Weights of a small image classifier.
Model: 4.36M parameters, 48-pixel images, arch vit, norm rmsnorm, activation gelu, patch size [8, 8], layers 14, width 192.
Training: muon at rate 0.0022, batches of 256, held-out accuracy 43%.
Data: trained on photos of plants, animals and fungi (iNaturalist), 40.8 epochs.
Rows from block 11 of a small image classifier, named by matrix and row number. Rows with one number belong to one neuron. Each number is 128 + 24 x the weight over its row's rms, rounded and kept within 0 to 255. All counts start at 0. Numbers have three digits each.
After each neuron's rows are labels from the 100 images, of 14848, where the neuron reaches its highest value: "colour at peak" is the nearest of a few named colours to the mean colour under the peak. Only what is clearly more common there than usual is listed. The data: photos of plants, animals and fungi (iNaturalist). In brackets: how many of the 100.
# fc1: MLP up (model.blocks.11.mlp.fc1.weight, 384x192), inputs 0-191
# fc2: MLP down (model.blocks.11.mlp.fc2.weight, 192x384, transposed), outputs 0-191

fc1.224:127134113143123111092141121167072116126096136147109148132170103153121104150141149109144140137118106155170119090133147136092099153123115152141130119123159173109111118137152150168114158101105137116136109110119134136186110088095147126128163107109160106080140106083128096116097114094134132119113059095114148180127097120111072157164131134167155109098075107127135124117127151100141152135133129149156168145122181127163122101158124130121146135100094138136143111102172114112136123137109117150111143141104157156143145121124134198104152132143111121111123092119132125099154102171154120129
fc2.224:142103097118133099119185093182147102128147127133179127129146162128102131068129168097141134163104131086133117173112131147163133138151151092113116109137109145124122152108143141112126153084102139152107123110124079141148151110095102150143106155119146129151119165144138177155118151135116134131131104083144156099134140165104110119144114125146145094087108138167150158153141167097136137137142123137125175093096107123116123129085146150140193132121119143126155143139147136159154137089132109122111122129149126171096145148120125179117118116169099133086119072143149142165142139129106104164
colour at peak: brown (51)

fc1.271:106139103164180126137151143126140109129123143158109159139115116139100102127105153188152119125120081152103132149114139118103165126055127127126143087128137145136099097120150119134149115127114122137083129128092134137151126106144093131095126137126127150098077154149130147105143132138163118136142096106104101116128155118107160156105151103144098127107161135157145112097160118122203122120076142099138115152130100158175109126144119144162136151157147120094144120103125199127093123159127113152107177076146142110111118179062148131125133120160084122124140111131141145129135140106140147117
fc2.271:129101135128116121128094103111116176123136128132100114104107117125127139162135164131159098097145113109072157120152092104126130114159119147118103118099136124133149134087121123126150098153121144099132104167107170098123143155145129121089115157139147172112096153144136100121159130084163126109155109168106127119118155121118128151142156134121107170149204140160111091108142124132134124104095126124118132154131107105126131139153128120111131112090163104107130131136120133111088158158097128153152160093162157103095154072087115162168154138118102166122095155116119170149103094085167128183
colour at peak: brown (52)

fc1.162:120118138159110125115159126123130127098049105146121131144108118144134110119143155123169150127074182112112147116113110148114120126107182113146160087155195137084128106088132111150120126154120091105144151154112123150138113141144158129099154152114154130125097068153123103101136156114101143147131135124102169110133130139097140130127137114131109105099135155092171127077124144136166124173117089127119144125124162148167138112140142091125137171103127133152133153148133123127140169133105147110075120108102184143108120122128105109134107159141125145080125117124112124122159098144109080184
fc2.162:101131150119122126108091128136079106132099086106148125144167141131113120086157150100158101152072139086154134132088110150134119096154137100122140145160155168098115104134115154086138107145111132161115168131098123129150158091165122121147130118149133183093149129131165128073127116122091147085145154089165139115111156149107124122144146149113110104124155115157135179163114112155146128124144160119124130153138111077145132120110084111084127083158134117136141084118114117168109161133120120101130139153146139119181091157086151149136135099139123095146118134114127181125127125097120118143
colour at peak: brown (54)

fc1.10:126146118155158157064152151117168126123144136143164124139138093160100119106124121097099176138127089125086142080095142135111075088123159166144146112096139100147149125092120119151106097138115127136146149089123104134143094124146156097130088186104118152149146111088117130098110143092136138150142109136146138111158142180154099103116094150120093113171104088114129135125133120149120163109109146138115110102153111163175129146149169110145134094126138126103093130144145178144114166118161147130156147161145105138123116098129091103105123126124114122145149128117121173152139121130136070144
fc2.10:123116138127128153130095117137110171136108118144125147149119113120136181165125142129145094129132116095130145124101053137106129141146144137118130167110123147082099110093118131106158115134114172143181136147119133136139144093131120152127161128136143113090080103100144184146110151170148106128082147130105116103153192131112136132151148162121145162136151135132094120084112108163165171122097087116090137152120092131130163123130137136127157132152136125146134150171111128118117146143108145156136123081100095145107091126097151146154130088146138153123149116117152088116133128111140170049
colour at peak: grey (82)

fc1.59:138136147147072084120126131107149120106153107144128133084069163127126172169089093139145152156113126092128137131169101120139111115157111126146184139140140148148127089158139135138145114095150143072123094116088080138120110116102138121165152090112109097105147168162135097082095165087161144120163113133151131142123121132153132127132106141157100134146118107128152120161124118124112098160127094090080095137145109149094121123121120133116172115165163109117126140090115135095113163177136116141123145133143142126133129134125145133146143088147141162133126161104115158172147109171131146113
fc2.59:108123117128134091113104156136134174099109152103155133107142131118146140121106147123151146106081128145130124129116121094068153158103103123132156106123133104107101119111141123147132114120170113185128164133140110087161101178104124101157145118138129096139130080139118136124108137103112129142118175126109132157117069121150120136115156148142156135164126117063120099166141111139128166135141095136108111090106153174164118124134149161151153166105115126133155160181101101134128152151093139141124179119127127086098143195091138093136133112108120099135113125114155111118155159092159114153
colour at peak: brown (51)

fc1.45:125142091106099102119167113122103108126117138096143096110155092185124128154139146122131108144096133127104145096153165144123108108153144138096108123170146163153144143100092137168148124115119099129122171131168128129125086094093123128138140103100159107091140108093145140125099145123179133119119122120163148082141103153128071164170133132133133118144120135097168125166125122086133115151144126123098136141167128143146136068124142148127134148120155101159159118095121134090164103129138127140109173107134142157116129071079155123172146146087107157136110122172128153135133111150133131076
fc2.45:146130117127112139062119097117117155146127150144176151148126092094134118092097142094120132157121132124154131124145128130126093122086092108130130107163119124121145126081146101141149115147178108116102123119091091131115111124121120117106136163140108124129139154109148114121123156143066075105154126115134121145061115088124152119090135091144137138109117121184162132128144119096094124154126102078158104135082105121146139168136116078146147147137099149128114107090111140174102125157156117117132129121126124092153132142131138064102142121103086167071107118107098102107115138148147114131
colour at peak: brown (56)

fc1.1:102118092137099139152163125102086106098130095135118115127140139161141112111117146114160084118152123110089148171160154154142175163152081117122168113122121129153134154116128143127129098133162137169143142105133101135127180057085134155187114104126109138131127127143120130153132134100137104137151138176116080130115123104142144105179119076114114102121130107156146141152110141118126160112125100123129102090092092134142092135174165130173140125143090124190157136112161095131126153125122087127113117164104100120104104133123143107113098116127152143128162140124160103112108125165133130103
fc2.1:134131131136116092141096189122169087130159061130127174131148115080126107090132157077156077145131142115128122105115130133133135168113076148155122118107112127126140139138137103140107128122155116134120118141102112105159138176160175109134109097133112136172134111118109130142142084152123177134113156120157158157167155183103141092119097112153118151116135109161187120122149130114159153105108134082135108124107113095095118119170116107119127125113133134119145130124173157086139136129139100144118091123131122151172132165161139171132089118136147096122168145131124132113111157106131111132
colour at peak: pink (42)

fc1.300:152114137187171129157144112148130130198147123172133116129166114151123128115076096139129123115110116132093154123140116133116156119108141103129131170135121152113118097108091118146141124117108126133140091110156126145130162141099118142121118119110185137127137126135109079188124141107083147113111139141120089139130097067137142129147154113137126118129150156105088139118128127153186114109079179100131185155117149134133083165107116123122100144178165137136168147114100130148106122132100120114154156142129136138113111134121082086126127099109105146131090102132077116147172117109136151135
fc2.300:102132126124133092122111143155171162098148132145140101137085119123085156123143107096142131112149109131104139114141152111087122136125150155139147117100119137142110148170142139119161174170074094132114176146142119126116118135130125144125145143125107095153102094098147139085152131108115141139137138166145129089113111163113116110107113168142108117092120137132127147133095121149111131080113107153107172123095097173144102152130099125094158061135161146114110095142145153158153121135132076114136126052169116106138118118126126092130146144119175085175150168164141130149147105132145116113
colour at peak: brown (60)

fc1.40:136123097164129102139124117128147108120116171074164117158080074158124145123146131092153100117184105111103170149116134120130176161113138133101099168107142156129135137141109131140119097114122146090128124095076163187112086119120146102123139072133129155099118097084144113151124169114129110118146106107123105128139177106141098124111063144135136134095136124128126124146118136125111160132138116155126154118150150135137113145165142149082129130138167146130119095126160123128111115128142149145104094087147185107084139104128168140111134120124176159134137112122134115128144095174103153120
fc2.40:118136171110126160147124167093218086122125132118158108112163140123110111142131132112109149136120091139136148112136096196113140120130146165130180115149178132113118142092114147143074165077120156133094102155148082116118157120138156128140133116111099186109178171122093112127139105122148094131133107139129108117095122128134143123106115075139123121113083124137089141152115089109095137097140154128130142129114161154140122098113127156134108143106131163147175175120143140125134080103105126122138119118102125102120130116121133145116118149132100125121129126165155099177114160136112103149
colour at peak: grey (78)

fc1.269:095087109157121144152136176134108124114167092129117137124134135154137090134156109075092140149114131172140085141168114129081125139158113120143129118125133156145075135091140152114160109137109124136172146130113116137147125121162160112062132134155170106111127128120096141094164146142087123111081117151086067177127149160125092152136132130181091151150101139154094139114109097116142112133107146118130095131123114125151154098139159128121126145130126166109153172149117091114147138106128141098113114128106176120173133111081098120153127142128119148128093138143143110134104141107127149164
fc2.269:110110127108132133113124082091129134123109146131162136144122080153145144081156109171105184115143082088135118070122152153091180167126102140136160105118133095139145106111159132138103155133123097145135127094110121098124163129086109116112134160099104113106134161114161121131077151180088143096122148088129109175139105154128101153121110150075105111106166131140130127115155125110125121110156132141140132066150124136144083104135121169140137128136139142110079120126127129102143132144117123146118124101134143109100135155121144100115137116091159129153122073165110119129176127151107114095
colour at peak: pink (27)