Weights of a small image classifier.
Model: 48-pixel images, arch vit, norm rmsnorm, activation gelu, patch size [8, 8], layers 14.
Training: batches of 256, held-out accuracy 43%.
Data: trained on photos of plants, animals and fungi (iNaturalist), 77898 training examples.
Rows from block 6 of a small image classifier, named by matrix and row number. Rows with one number belong to one neuron. Each number is 128 + 32 x the weight over its row's rms, rounded and kept within 0 to 255. All counts start at 0. Numbers have three digits each. After the name is the row's rms in percent of the matrix's.
Before each neuron's rows are labels from the 100 images, of 14848, where the neuron reaches its highest value: "strongest on" is what is common among them; "colour at peak" is the nearest of a few named colours to the mean colour under the peak. Only what is clearly more common there than usual is listed. The data: photos of plants, animals and fungi (iNaturalist). In brackets: how many of the 100.
# fc1: MLP up (model.blocks.6.mlp.fc1.weight, 384x192), inputs 0-95
# fc2: MLP down (model.blocks.6.mlp.fc2.weight, 192x384, transposed), outputs 0-95

strongest on: class Insecta (88); phylum Arthropoda (88); family: Coccinellidae (28)
colour at peak: brown (81)
fc1.64 090:080162103132132066164116162086127097092073094126127091128110101117131101109155114137146132170166156088154169153191109115142148184093154133131135152115126135181138099111123169170112121078108160095135072127097151071098154131199162120127056172128122114117107143137106154105091125058115135100
fc2.64 105:164135169126139102075112134079125140134165183094105136147167147129155179119109110103107173077092148105096096159120187144193098116155143115134179189103109145042144121187116128174098116200167167093139112150110109134087099151115105137064100103130086137065104140170104088166147130136108106083

strongest on: phylum Arthropoda (78); class Insecta (74); order Coleoptera (31)
colour at peak: brown (53)
fc1.334 104:100088122131142211149107200123138093123110134151173150100055077108133203135125118086097153147086127144142157168148111148064093130082128169145147170117150138138185123145140148118171105152201155104189136110092114137132133085123118111052145187133140082136140090102143101100087140118114114116
fc2.334 102:142154131128150130117125112071134130134117157147102109197120107130097116091116149079160156146137106144111205149101124090143171085123147095119154173157128132170104213149120160143097170107106098169162135163174142098083157074085084207162151131099094161124114186153099106119118133167136122064

strongest on: phylum Tracheophyta (29); kingdom Plantae (29)
colour at peak: white (46)
fc1.147 107:166127116145143081161159125096154164174154197147148073171109157094105147088103129112143206093170120112072122080122154143102120153148128173144195129065176106140153116189157173065138150114158132104104111158161121133161121147104128158080110133107152112171098027177102129114115163100130122109
fc2.147 098:109132205139124114117097145199079131151159158134099118156169186183160088133160092123177120178121156082135163109158107082110127080160140069130159141142150117152157133135082182117138124139142118149163118137108079106113112070131158056146109111108165095119142121126151151102132155161131147134

strongest on: phylum Chordata (97); class Aves (95); order: Anseriformes (25); family: Anatidae (25)
colour at peak: grey (90)
fc1.33 117:163144108133112094136096140116142076128165131183172168093139115087156062088132158128084144124128129136202099117130100129165162117167147157186150120122139164130147104123114178140082119087100131116112107180123155108147069082190153148051148107136135145071142150135136133144137052193111193174
fc2.33 120:103139077068111169097116153134176118160134127147194117122113100159120075103141179126089118066174106122132091155088109181152110093105118104077197150146062152127131110164126122145104103102081127139094121186104088085158141174162097070147104073082120100176105132132089123104093070166175115131

strongest on: class: Aves (89); order Anseriformes (37); family: Anatidae (37)
colour at peak: cyan (40)
fc1.361 118:119037072137116185102125129127106115111105135090192188163078179149128192114117147125187169177155099157126084108088106120093072174158165152131131147103094118143155063148141136156148121134065117141146166100119149172172102109107140147158084169118132175097142128174124067087175177116108151137
fc2.361 113:099176068138160186121134168104150124100130168105074130067129186095122127106080192142131058130069163141122123139129166155112126084181148185159155113136142076094134133138093081171110120126072128118149122130109094110122145078120139103191130105145084133073045082112124128158106157141161164083

strongest on: phylum Arthropoda (73); class Insecta (71)
colour at peak: pink (38)
fc1.217 117:111111103147124186190131119177107144095121114114151099118124128127142109100159104093066131073072163105092090144182140128054169145086067121064089133171101125184112134142165173165048164168142151125111160106136119147109119183123105076105151128069121129133098098049113149153104144109112092138
fc2.217 119:062115162101109125058083146094089192139111127151144160142110125110166109163139199184224137194177111105118182164084108139123099138135181117078112141168175088108210161126099114125052118145149131108131125115093150095101082099156101082101147119119134104161102161120149128103122116154155157103

strongest on: phylum Tracheophyta (29); kingdom Plantae (29)
colour at peak: cyan (33)
fc1.365 072:161115134107152160140135136108137094086145145119171166086163192098137119132175121139085118172149090132132081066169097099104137115175181128138138105141128125124140118107109139075071104106123146123122105138131132100153158177196091097089170080199157162077132083094086131111119146095139131097
fc2.365 081:141067153092166096206159130089094154157165073087126118130128074129076109126157168118148153163188108159101145099166108139104160088097142187149100188110183158132141093164021127090119140107156136161109116131122123108122090106141143140098180127152116102130162151168107173108079129121118128124

strongest on: order Anseriformes (39); family: Anatidae (39)
colour at peak: grey (81)
fc1.336 111:173152116171139130125145128142113121156139159144170128036110156086108084169128143197155127137066101098092158165165104115060117142142114161170146140095187181160091082095112087143123130118126197116094146118108100142102145122147143134146148145152121123118098104076129086085154162116117116131
fc2.336 108:129120113175135181072151141108178157157161127119140145168095179115078149039099059156111126108145124151134194129150143107198091161170170135134147058124099096146158129148061112118133082111058148162173071095114168129108145117129121155123115121128140175081113096170145143161118121145139158160

strongest on: class Aves (87); order Passeriformes (61)
colour at peak: grey (78)
fc1.323 086:143096103074138113132081118148141132120086122132144126097158152117161098104142085107207055160132150086157130123141157177132146114123115128154171123108137164144107137108122127111136131028160129130096129065173133124179107094094107128142081088109126182156112125149107104116094166134107148130
fc2.323 095:177142159121095140179122210144077135168081204140148118135183077135147187133137188159173133125124160131122145098078120110132136076144105130164069179066105121182140087170139189137142078182082165084097106090118092190096159178177126144117142106092108115136180123162100121133156147167143131114

strongest on: order Passeriformes (59)
colour at peak: brown (66)
fc1.121 098:131130085156104151184140058114109135082122105195097152166132115135107123146102150092185116157142110093121137115098089074100106167181146082132123139198184094137156096117160091115096168160108042163062152172130135113137154114150137150154139163124112198087059090138135102174156167112106139146
fc2.121 097:130137093128171127103128126128135089077215156123199069206097094119141127128091113103195154154177127096109124095125182135167133170122136094141132097073168125124168132128122065135097175130101149115186102137215126100177142132119099138111165131108137082067110125148126114121169158153144121130

strongest on: phylum Chordata (97)
colour at peak: brown (54)
fc1.340 087:052131130162092155135095094108117080105157148100180140163158109094076092138166107114192163159054136147208160104132114159098187166109108126110143131129111108219113086128134121162104135167098179084079116124158134131134137105159178134126128132082072163140159126077100139110155082178198119101
fc2.340 098:095170082132125142146191114118079122127104063086166066105154085105139119077142108137124106132108179209165179135173189134134108154104116142123173137117147171106170160134156125116109170059111165108124147099135146141155103134122173105155142101130117175149104155144116141167109159107147160065

strongest on: kingdom Plantae (54); phylum Tracheophyta (54); class Magnoliopsida (50)
colour at peak: green (47)
fc1.209 071:148147151092141134166103079104114121127112142079117188120124178150123091110133128191122096121094087150092161123126130181160105134152064059170087149129146132156139122103157130122156108106096130134142179142103104162179137162138126104124137130069113103158117136110117147105110174086093156120
fc2.209 077:111150144166174105191080070093118195129128062096067122165130168098133074156116142128139092149165151102104098178103109125200144107114152129165131173098156147131112072145155156085165139166178113128156115111099123051078114119134115153133137154087133133162142088120064141091103070132167154082

strongest on: class Aves (85)
colour at peak: white (30)
fc1.229 095:130163149103152188127180100114140120100129125171152115128139152107138111132069171144145056078115158045161120089071177128110119099156128067119098139150159160143176173155141111128097130109164112104163094132110094123070119168184193191098099088115139103165115125101094161208150098144132113102
fc2.229 092:153070141150160072172120106114143103073151123080117067153081090074134141101110103171182077158101144167208123130130029166206178103126140172120188129157147116185134156116121083131103118120156123139054089110151124118093129053095100135095127094133139174159127084172184066116149117154079164159

strongest on: class Aves (98); order Passeriformes (68)
colour at peak: grey (83)
fc1.221 118:111059136120142142151079088112095122114091152133166125107178127118191094174083083161139124131141128163117151131146091141107041103134102114072146128135139132109141149096126142160099119099171086107122153108163137080133171133151185152151131158095113151148194133158151101122183169112109197062
fc2.221 119:061137128109109069165056135109155089205113122134100043060127133115171098142119170133141131125148071156120124093093129102152138093127130121174108118185158135099125092115071137124069152125191146119079098143162052146062164139167098105084124129114160122123110080127081100108216072190182136067

strongest on: class Mammalia (44); order Carnivora (31)
colour at peak: grey (86)
fc1.115 126:170124138099151128166084135113098134106161094133172137102132101115124127177117174116077137087114152129100132134154134077162187130127142180029073114151133109097183106110189085170162127130113117151123077131163143143082079095099141142103182130113159080156110136073125109113147175169141109103
fc2.115 118:110177149102189130193176094133090087112206159079103117136185162062098155131140084123083166140188131137095132147160129095070176149120128135119131111119060138119198088127112076086087079135172136120174079147110133164084114148121118142066148083114126134106200127123115130128119131170141162057

strongest on: class: Aves (87); order Anseriformes (40); family: Anatidae (40)
colour at peak: grey (80)
fc1.246 084:151125170105095111156170145084085117180086091184112045159113125133152135069081131169069160077069155053124203114143091098135122135125080125127127115151092140132143083091166140152157110129098141145083150085134145138131138102157185072085130181109151153112181149081137155143136053157142053123
fc2.246 080:123122115185132153140102148114123130087183170140117176116068139206150179112161161111070090119171149130141130121121101127140123148140145135112138139163104081144159171179094098091136114056103157159103099080116135088087108119129122165152120142166098139129081154106124084120132150112068084154

strongest on: class: Aves (98); order Accipitriformes (40); family: Accipitridae (36)
colour at peak: white (49); pink (30)
fc1.150 104:133148113112172122132147089108146163096100101168170143166135140114202094099148146143140129134134118076126102135102133195133178132122111125169178150121108144142087124138122171103159061097154179038122183184119183128118078135164148103100163103125142132096108159157138096094162119133162114143
fc2.150 102:147105108134107131143161098184163141146186147127114130145199128097178118134159120096100076136194154090147167205120101084209148143089122140129170083112178135091156116136103185136168103115157106102097159146159130123088104149076140138118188157107155117094092179102201119083133111101173131187

strongest on: kingdom Plantae (81); phylum Tracheophyta (81); class Magnoliopsida (67)
colour at peak: green (59)
fc1.322 109:092142140165150141149129071097135105145159152112122142148135072083154110158159136166145122105140114103104096126194124191090114132141142117154083144142056092155122095136146046167103123145095073158118083154137102172140117160125118064143109146054093166106048188169127136120135131120124108113
fc2.322 108:145161100132140164137100085152097178128125133174148144097109176157143100130144088147175069118091123106137110169081176123151190123097127090164153165166121084130073103081098148132158110125143122172097083142091130123145102084073115117137061183139045107217162136109110123042050082133158142116

strongest on: phylum Tracheophyta (43); kingdom Plantae (43)
colour at peak: brown (62)
fc1.60 090:140160196117093126130196156124096184121126171124108187112191142105104170062164094166156121075108130092088155115162117172155159113103114059124049185112099091127154106133128088138096169139126141133096096114139141103163172115112065140162171127177057142157136124127074121152106149154127126123
fc2.60 096:175139127176094105079081192186050135170176111118116149072154124120161198068156168122124101085108088175164157114114155081157152109153177125092126098092098129160103144084105121202145115157152089098128157181134144155155119115151148143163098095201118130142090134144097164155151088055162144111

strongest on: kingdom Plantae (37); phylum Tracheophyta (37); class Magnoliopsida (26)
colour at peak: brown (49)
fc1.290 092:104144173123088161124136136118157144115117119116114144109166132110226163192099151074169134148117129134109135151097161112140104134120067131090137096119126095142142114109178149156103115138135055120140135121092071146137146104125163111136134156103125158092149045174140139118099225142100093048
fc2.290 088:098118134099085119132137143143143093072118135139100145140098179050081183104167122092150169152160134135134090104147100153154157086142188110122129111087130136179119078130171123068075135114133101089146142104128142157192116132135178096126151184079098094164148137095140099128177166158119051156

strongest on: class Insecta (85); order Odonata (39)
colour at peak: brown (64)
fc1.260 106:122124095146065182094127083057079163103086110109168079130101139186097127101116127161126172086106157102131109136089123144096126146091151153085070164115091108100109164116197144115150169110118076144109081161131142070142070146141163095114072195163152113131138157155164138111113115133133150148
fc2.260 117:118081142181093131084172112139198053148177062146113101144078113124162118137162117160101151140125144125108089070131166116126152109113131091134100134130139100107134103190147114173041096075121137106125126141150120139096098178060147113152096132172062168111161110118174077121117084114171151101

strongest on: kingdom Plantae (89); phylum Tracheophyta (89); family: Asparagaceae (38); order: Asparagales (38)
colour at peak: white (35)
fc1.144 103:132139121127102132111178118172143195119120072137146114099107077154114158150095155048121171149127108114139141079126127153145141176140203096121090145174142178121087048134110120113122111130080142118142149071142179097150138080131114125143084099112174141107129165184155128115069205072116105077
fc2.144 110:149068137107153166130188107120100171116134074159112107106124129103105103089091155121150167155145176158167127111084148149098130103127170136092109131141115154122087137120157141163157092161155124149066153104120125079139112090159124126159108137098108103174122099147152130107117115127171151129

strongest on: class Insecta (77); order Lepidoptera (58)
colour at peak: brown (53)
fc1.343 093:105110160155159122146141121163119090079138119062145158157099110088075069152084141149174087150139077149171148146070125121130126126162151110084143164105101170111101137170068105084131184092159065129139151188109093059075158180185088155112072158146127102133114205163128145104143196104106110092
fc2.343 097:147119130099065129167151101136124181124152141110137161131129137068169122200172106079124116177123108066107147137154141148118148148135109096121228129110170102143128115100139107176105136105169060093204141143202113098125109114175161076131133112209172131142128083078127114098114157070137085095

strongest on: order Charadriiformes (29)
colour at peak: pink (26)
fc1.335 093:179138066178158147142202138138129120166115106102068127189149093135133150169121144069117117093103141145167150082111159125163149101159118147109112127169128181079115080066157123067132044061110064122175118159114127104084081190167134130127164108097164134097111084162096105107123158180108103166
fc2.335 098:123106149181139083119138141117060104152136122108166127132157082170128117156117122059180102120153120103130137144070173091160145117111151115113166144149105062148229159148116106119155106148098216122153125128120117127096120094053152115139106182061132138084174122111100095152122121073119153116

strongest on: order Passeriformes (56)
colour at peak: brown (68)
fc1.371 112:127131074191145166185090089145065099146100144135134129141137097100105171097163156095113093126107089093149141110119155133137145205186155119138081185150119156127156141149132132166114174108117050121098121143131123095096126146160144118126117152058187150096133075116107149124154124150101123135
fc2.371 115:166126069150113148119128072105120068118030138113146157080152162071169095124068108193113131155120117153171145159121152059142144093114109135185120097155152156098094155154135112106122102172152032172170108107130085162105114109203122139152156096079092162111178137086186160161154120075130187135

strongest on: order Charadriiformes (42)
colour at peak: grey (87)
fc1.142 108:097164154103111145120190101152103176112069117114137129131161152101228123119194161090035136100107124133156162083104148172112119132135136131123117115088117142108176091160157119156119143179138178089108131146151123093135099065102068099096072134086108114049130161135135103109159151072169136145
fc2.142 101:154064182094146105097096139116097145117123165133142093085161104160138108119109127095114109138164111120196122082162087105119066191167133149143138107133089134096131110135081138062073154145151131104169130156090133155166135123119135129163201144187125148122185141136121097112086131151081128116

strongest on: phylum Tracheophyta (26); kingdom Plantae (26)
colour at peak: brown (51)
fc1.132 099:133193115103104062207147103154108184137199175193157151105131092112113135097167135133141132133091176134123151067076161130095127101144126078092094148089105162156068148141133146138121157136168050167134112113131093127100101165100068196128164178095168121076152084133103107088137109124142104113
fc2.132 092:157095121119068136184059106149110112112104106123084141086130113221096156123165121162181136129151141180144132152184139112130108202156125186071134142118169151135153195115133095173123160132067071086131086021133202106131142126101128078129130104111127117179178144171099136131104148117115097143

strongest on: order Charadriiformes (29)
colour at peak: pink (28)
fc1.63 110:136202162132130068126076091122139153146109083119118091103118122145161138112117205143132142141142115139167127087117191140134092147185165119180095097138083147142128123123113147166125106128163103106186117148181086086135181114150177149081157112134077074120132078061104117108170135132139134161
fc2.63 108:112170114098150117156136115180056163140161189142130145084126114143111098146131195127098114141116129077115147133141141133077130103093145127151162126147140141120104113150122073117168163113067200157093144122109128129126137121145142122114110114077141135124203143129112067145084106048142136118

strongest on: order Passeriformes (71)
colour at peak: brown (80)
fc1.177 097:115178160147135116101111054090095165182125132130152122138155153097185129100138151167123091165107108138131129113109131103132070122126175141078162131109160108118122109117140087162099141083168086179180125146126157158070215150185114140110096145186165134158155167158159167126136137118181082091
fc2.177 091:150103168117145100145122094122135043108148121105136157111073107156107195123128157084084136092085128130106095096161107125129151151129090113159133143154120118161183098120180067154136154121170102175133097112133055164092131164066162092067123097144121163100137081138178160127116105109055115112

strongest on: class Aves (84); order Passeriformes (62)
colour at peak: brown (50)
fc1.162 110:169172147123140168153053175109106176063119095152104165135168082089158143106132139116134118150103051169154141078087102108139114128118122122126115180179100151103077162134126097128101179164082146187159183084172203117155106097121100099093158143117143189132115164152147123110141134115116119155
fc2.162 111:168103050126108175184134162104150080193133145094136132108068075124116115082148110098105154111167189141139176126093137125159117122088153072079139153092108115118151058109163083157115126090142119105135028176107156127149155129103123090130173123173149108177194132188119122187096099142153146134

strongest on: order Lepidoptera (31)
colour at peak: pink (31)
fc1.100 108:165164082125107090158127130123161163140083159093111145098184143099122140149084148109102148121112195159099137159110094131059088111129130181129076182136093091160131062086142101155202115136128173137157152103174130169130108151145140122081124089133117078126119185111069133122110108146076115176
fc2.100 109:159158165117115169096118072077141141103083091134147150056160153142180120113162141136084149123075139118118151085118059103103110075131126095151066109089132126110105149181108104120124112121158085162095162151121179146126206149107157139107104093121139089106164194146107128163130091098128110107

strongest on: phylum Chordata (94); class Aves (83); order Charadriiformes (28)
colour at peak: grey (91)
fc1.204 107:105158158159153167121206147168172110138157137102131120173166097107115158178173126104103124108146143166157143072133086146130119139072165158155123116139144153117194175187171096165132146111109102093095107139060046142136111123105169099093109109123168075126145086146112186090101177124086094132
fc2.204 101:100100141148146084179096077081107183093134101143152144096118175134171113143039133118129154216118094149125190109115154153129127104142161087132195120107166144147123090120096105121167185127177115078094105140149141147074106132199143173117172192137081115146170070083123116157156128140084106128

strongest on: phylum Arthropoda (61)
colour at peak: black (80)
fc1.215 096:136169087207093109067153123113145167127075074130143171126162101200169195134126151092168158122102120110114167112151098096094123058120119133105125097068107092141126135178205126170152087174080163109097127125108157044132077115073148095144122129169111104130113128182167149146133114110142101086
fc2.215 096:163114096134111117176162125072151200133096153184157199147143123131112159147159094149107098164154166114132117124137106107116164192208120071118082098108156131147143107159158182123170130130133140177111138102093112168134184124124138106143072103085172077179149188126142100096111132099067121128

strongest on: class Aves (88); order Passeriformes (59)
colour at peak: grey (85)
fc1.181 102:132122118138133125124149136155081110097131186174150106137122085083135071096036135169126104128147163075088103110144129101155094136121084119134088160135127111109162115130100107100143158147081135060137146169097119119170204126120113146161137107053150129099076175102210138181107169141027163150
fc2.181 110:121088066072120075127138130120162041132072110143088109071119090188038193174154124132086168149130091149148111154099052133091118135123125165121154109088150152169099101111089060173101125111109131165144146150135164126168073155148116125110116137129134105149159149216123120120179134161081106064

strongest on: phylum Chordata (92); class Aves (90)
colour at peak: pink (28)
fc1.367 113:184181106109103098188103153127172171128110147146142141141130157182139127108063121110124030150125150100102071104124113101101130094121078095088125111081099116107138106150097137199127114128099205081157155102143157181093141120118099087125089136115124132175065149155180114127168109095102103126
fc2.367 111:166107136197177150133097097149212156156165129136105171126133125136174126156135073097177187117135084104171106124128156126195148150102136170115111112135165095125099101167148101119146177149125149104148157184223094168117143079132154199086118111136149142110156132147148077150146154128154112083

strongest on: phylum Arthropoda (64); class Insecta (63)
colour at peak: pink (31)
fc1.70 096:112105141150098100085143147150124109156143086114123110134116125154078155063090108150189194124107118146209121177099119115136118098111158141116119117097122087157122125105193095117137194142140074180155179127139120203134161090087110113077101160119162134124084122147150173109128177175113136143
fc2.70 095:066039123136142135107161116146093157133159084114130167058123050098089095108127131134075108119136133081087104105159142143120133086144087146164097119095168191130132132149065124091105121124136156091118149158154121064132124138144233175087163168148159132135146124092059169161127116064135152127

strongest on: order Lepidoptera (33)
colour at peak: brown (61)
fc1.94 091:132112127095162081129175146170121070107149113038114144141139136186152160131069118113132056103107120073148135105183152157131100155150108110155136162139172099132081174177113149180134120228150123145126112110107121100071087136139090107190118152110121140067121118075094114109099081098143082074
fc2.94 099:084191103129111175119132083116083134087079154159118170161115169174154090103175145092107139106090103104140125139136089128102088113131129110086088113074117176113067169117061080125111121100093125170098067101151090174175131110064091121098126128163097094083143160151113112073123174174123126154

strongest on: order Charadriiformes (26); phylum Tracheophyta (25); kingdom Plantae (25)
colour at peak: white (35); pink (30)
fc1.382 107:091081200111079098140123139081138104161200120082151093148136142147067189122074108104157141072105136120133098115137136104186138153088108136121157140142159158135117105183171122146184178166103122134144169121145126132153163127098119088092150105127116135096158066094149135095174087103070129148
fc2.382 108:206133132127135141116132133143093159101082148084136080116100095183148120109140144120163160090065122178099166178125074120085169131126122084148112116126160115123110155141146090121083097113128137136087153145161095144096155134136082193114119146179134083153106109106110121099139139113092145040

strongest on: phylum Arthropoda (94); class Insecta (93); order Lepidoptera (39)
colour at peak: brown (59); orange (29)
fc1.327 097:129110183112151128133152111087074130074123174097141162146123148124127096136120181159137106104158131069151149075133137159201087089105178092132148143183063124100139069185074135155095089166082165126126114160123123140175196162130134188097098193132184093145130143098136118081135138122128132134
fc2.327 102:110085139084088097121115149161109117054062112164171137134103104083137133185100098106178083154122079157108149128129135099157147151129087123119142089087124101087167117083130153143096177051136166147167137154153091149151119190173121146106115054198139128086181121131154080078121124109075134085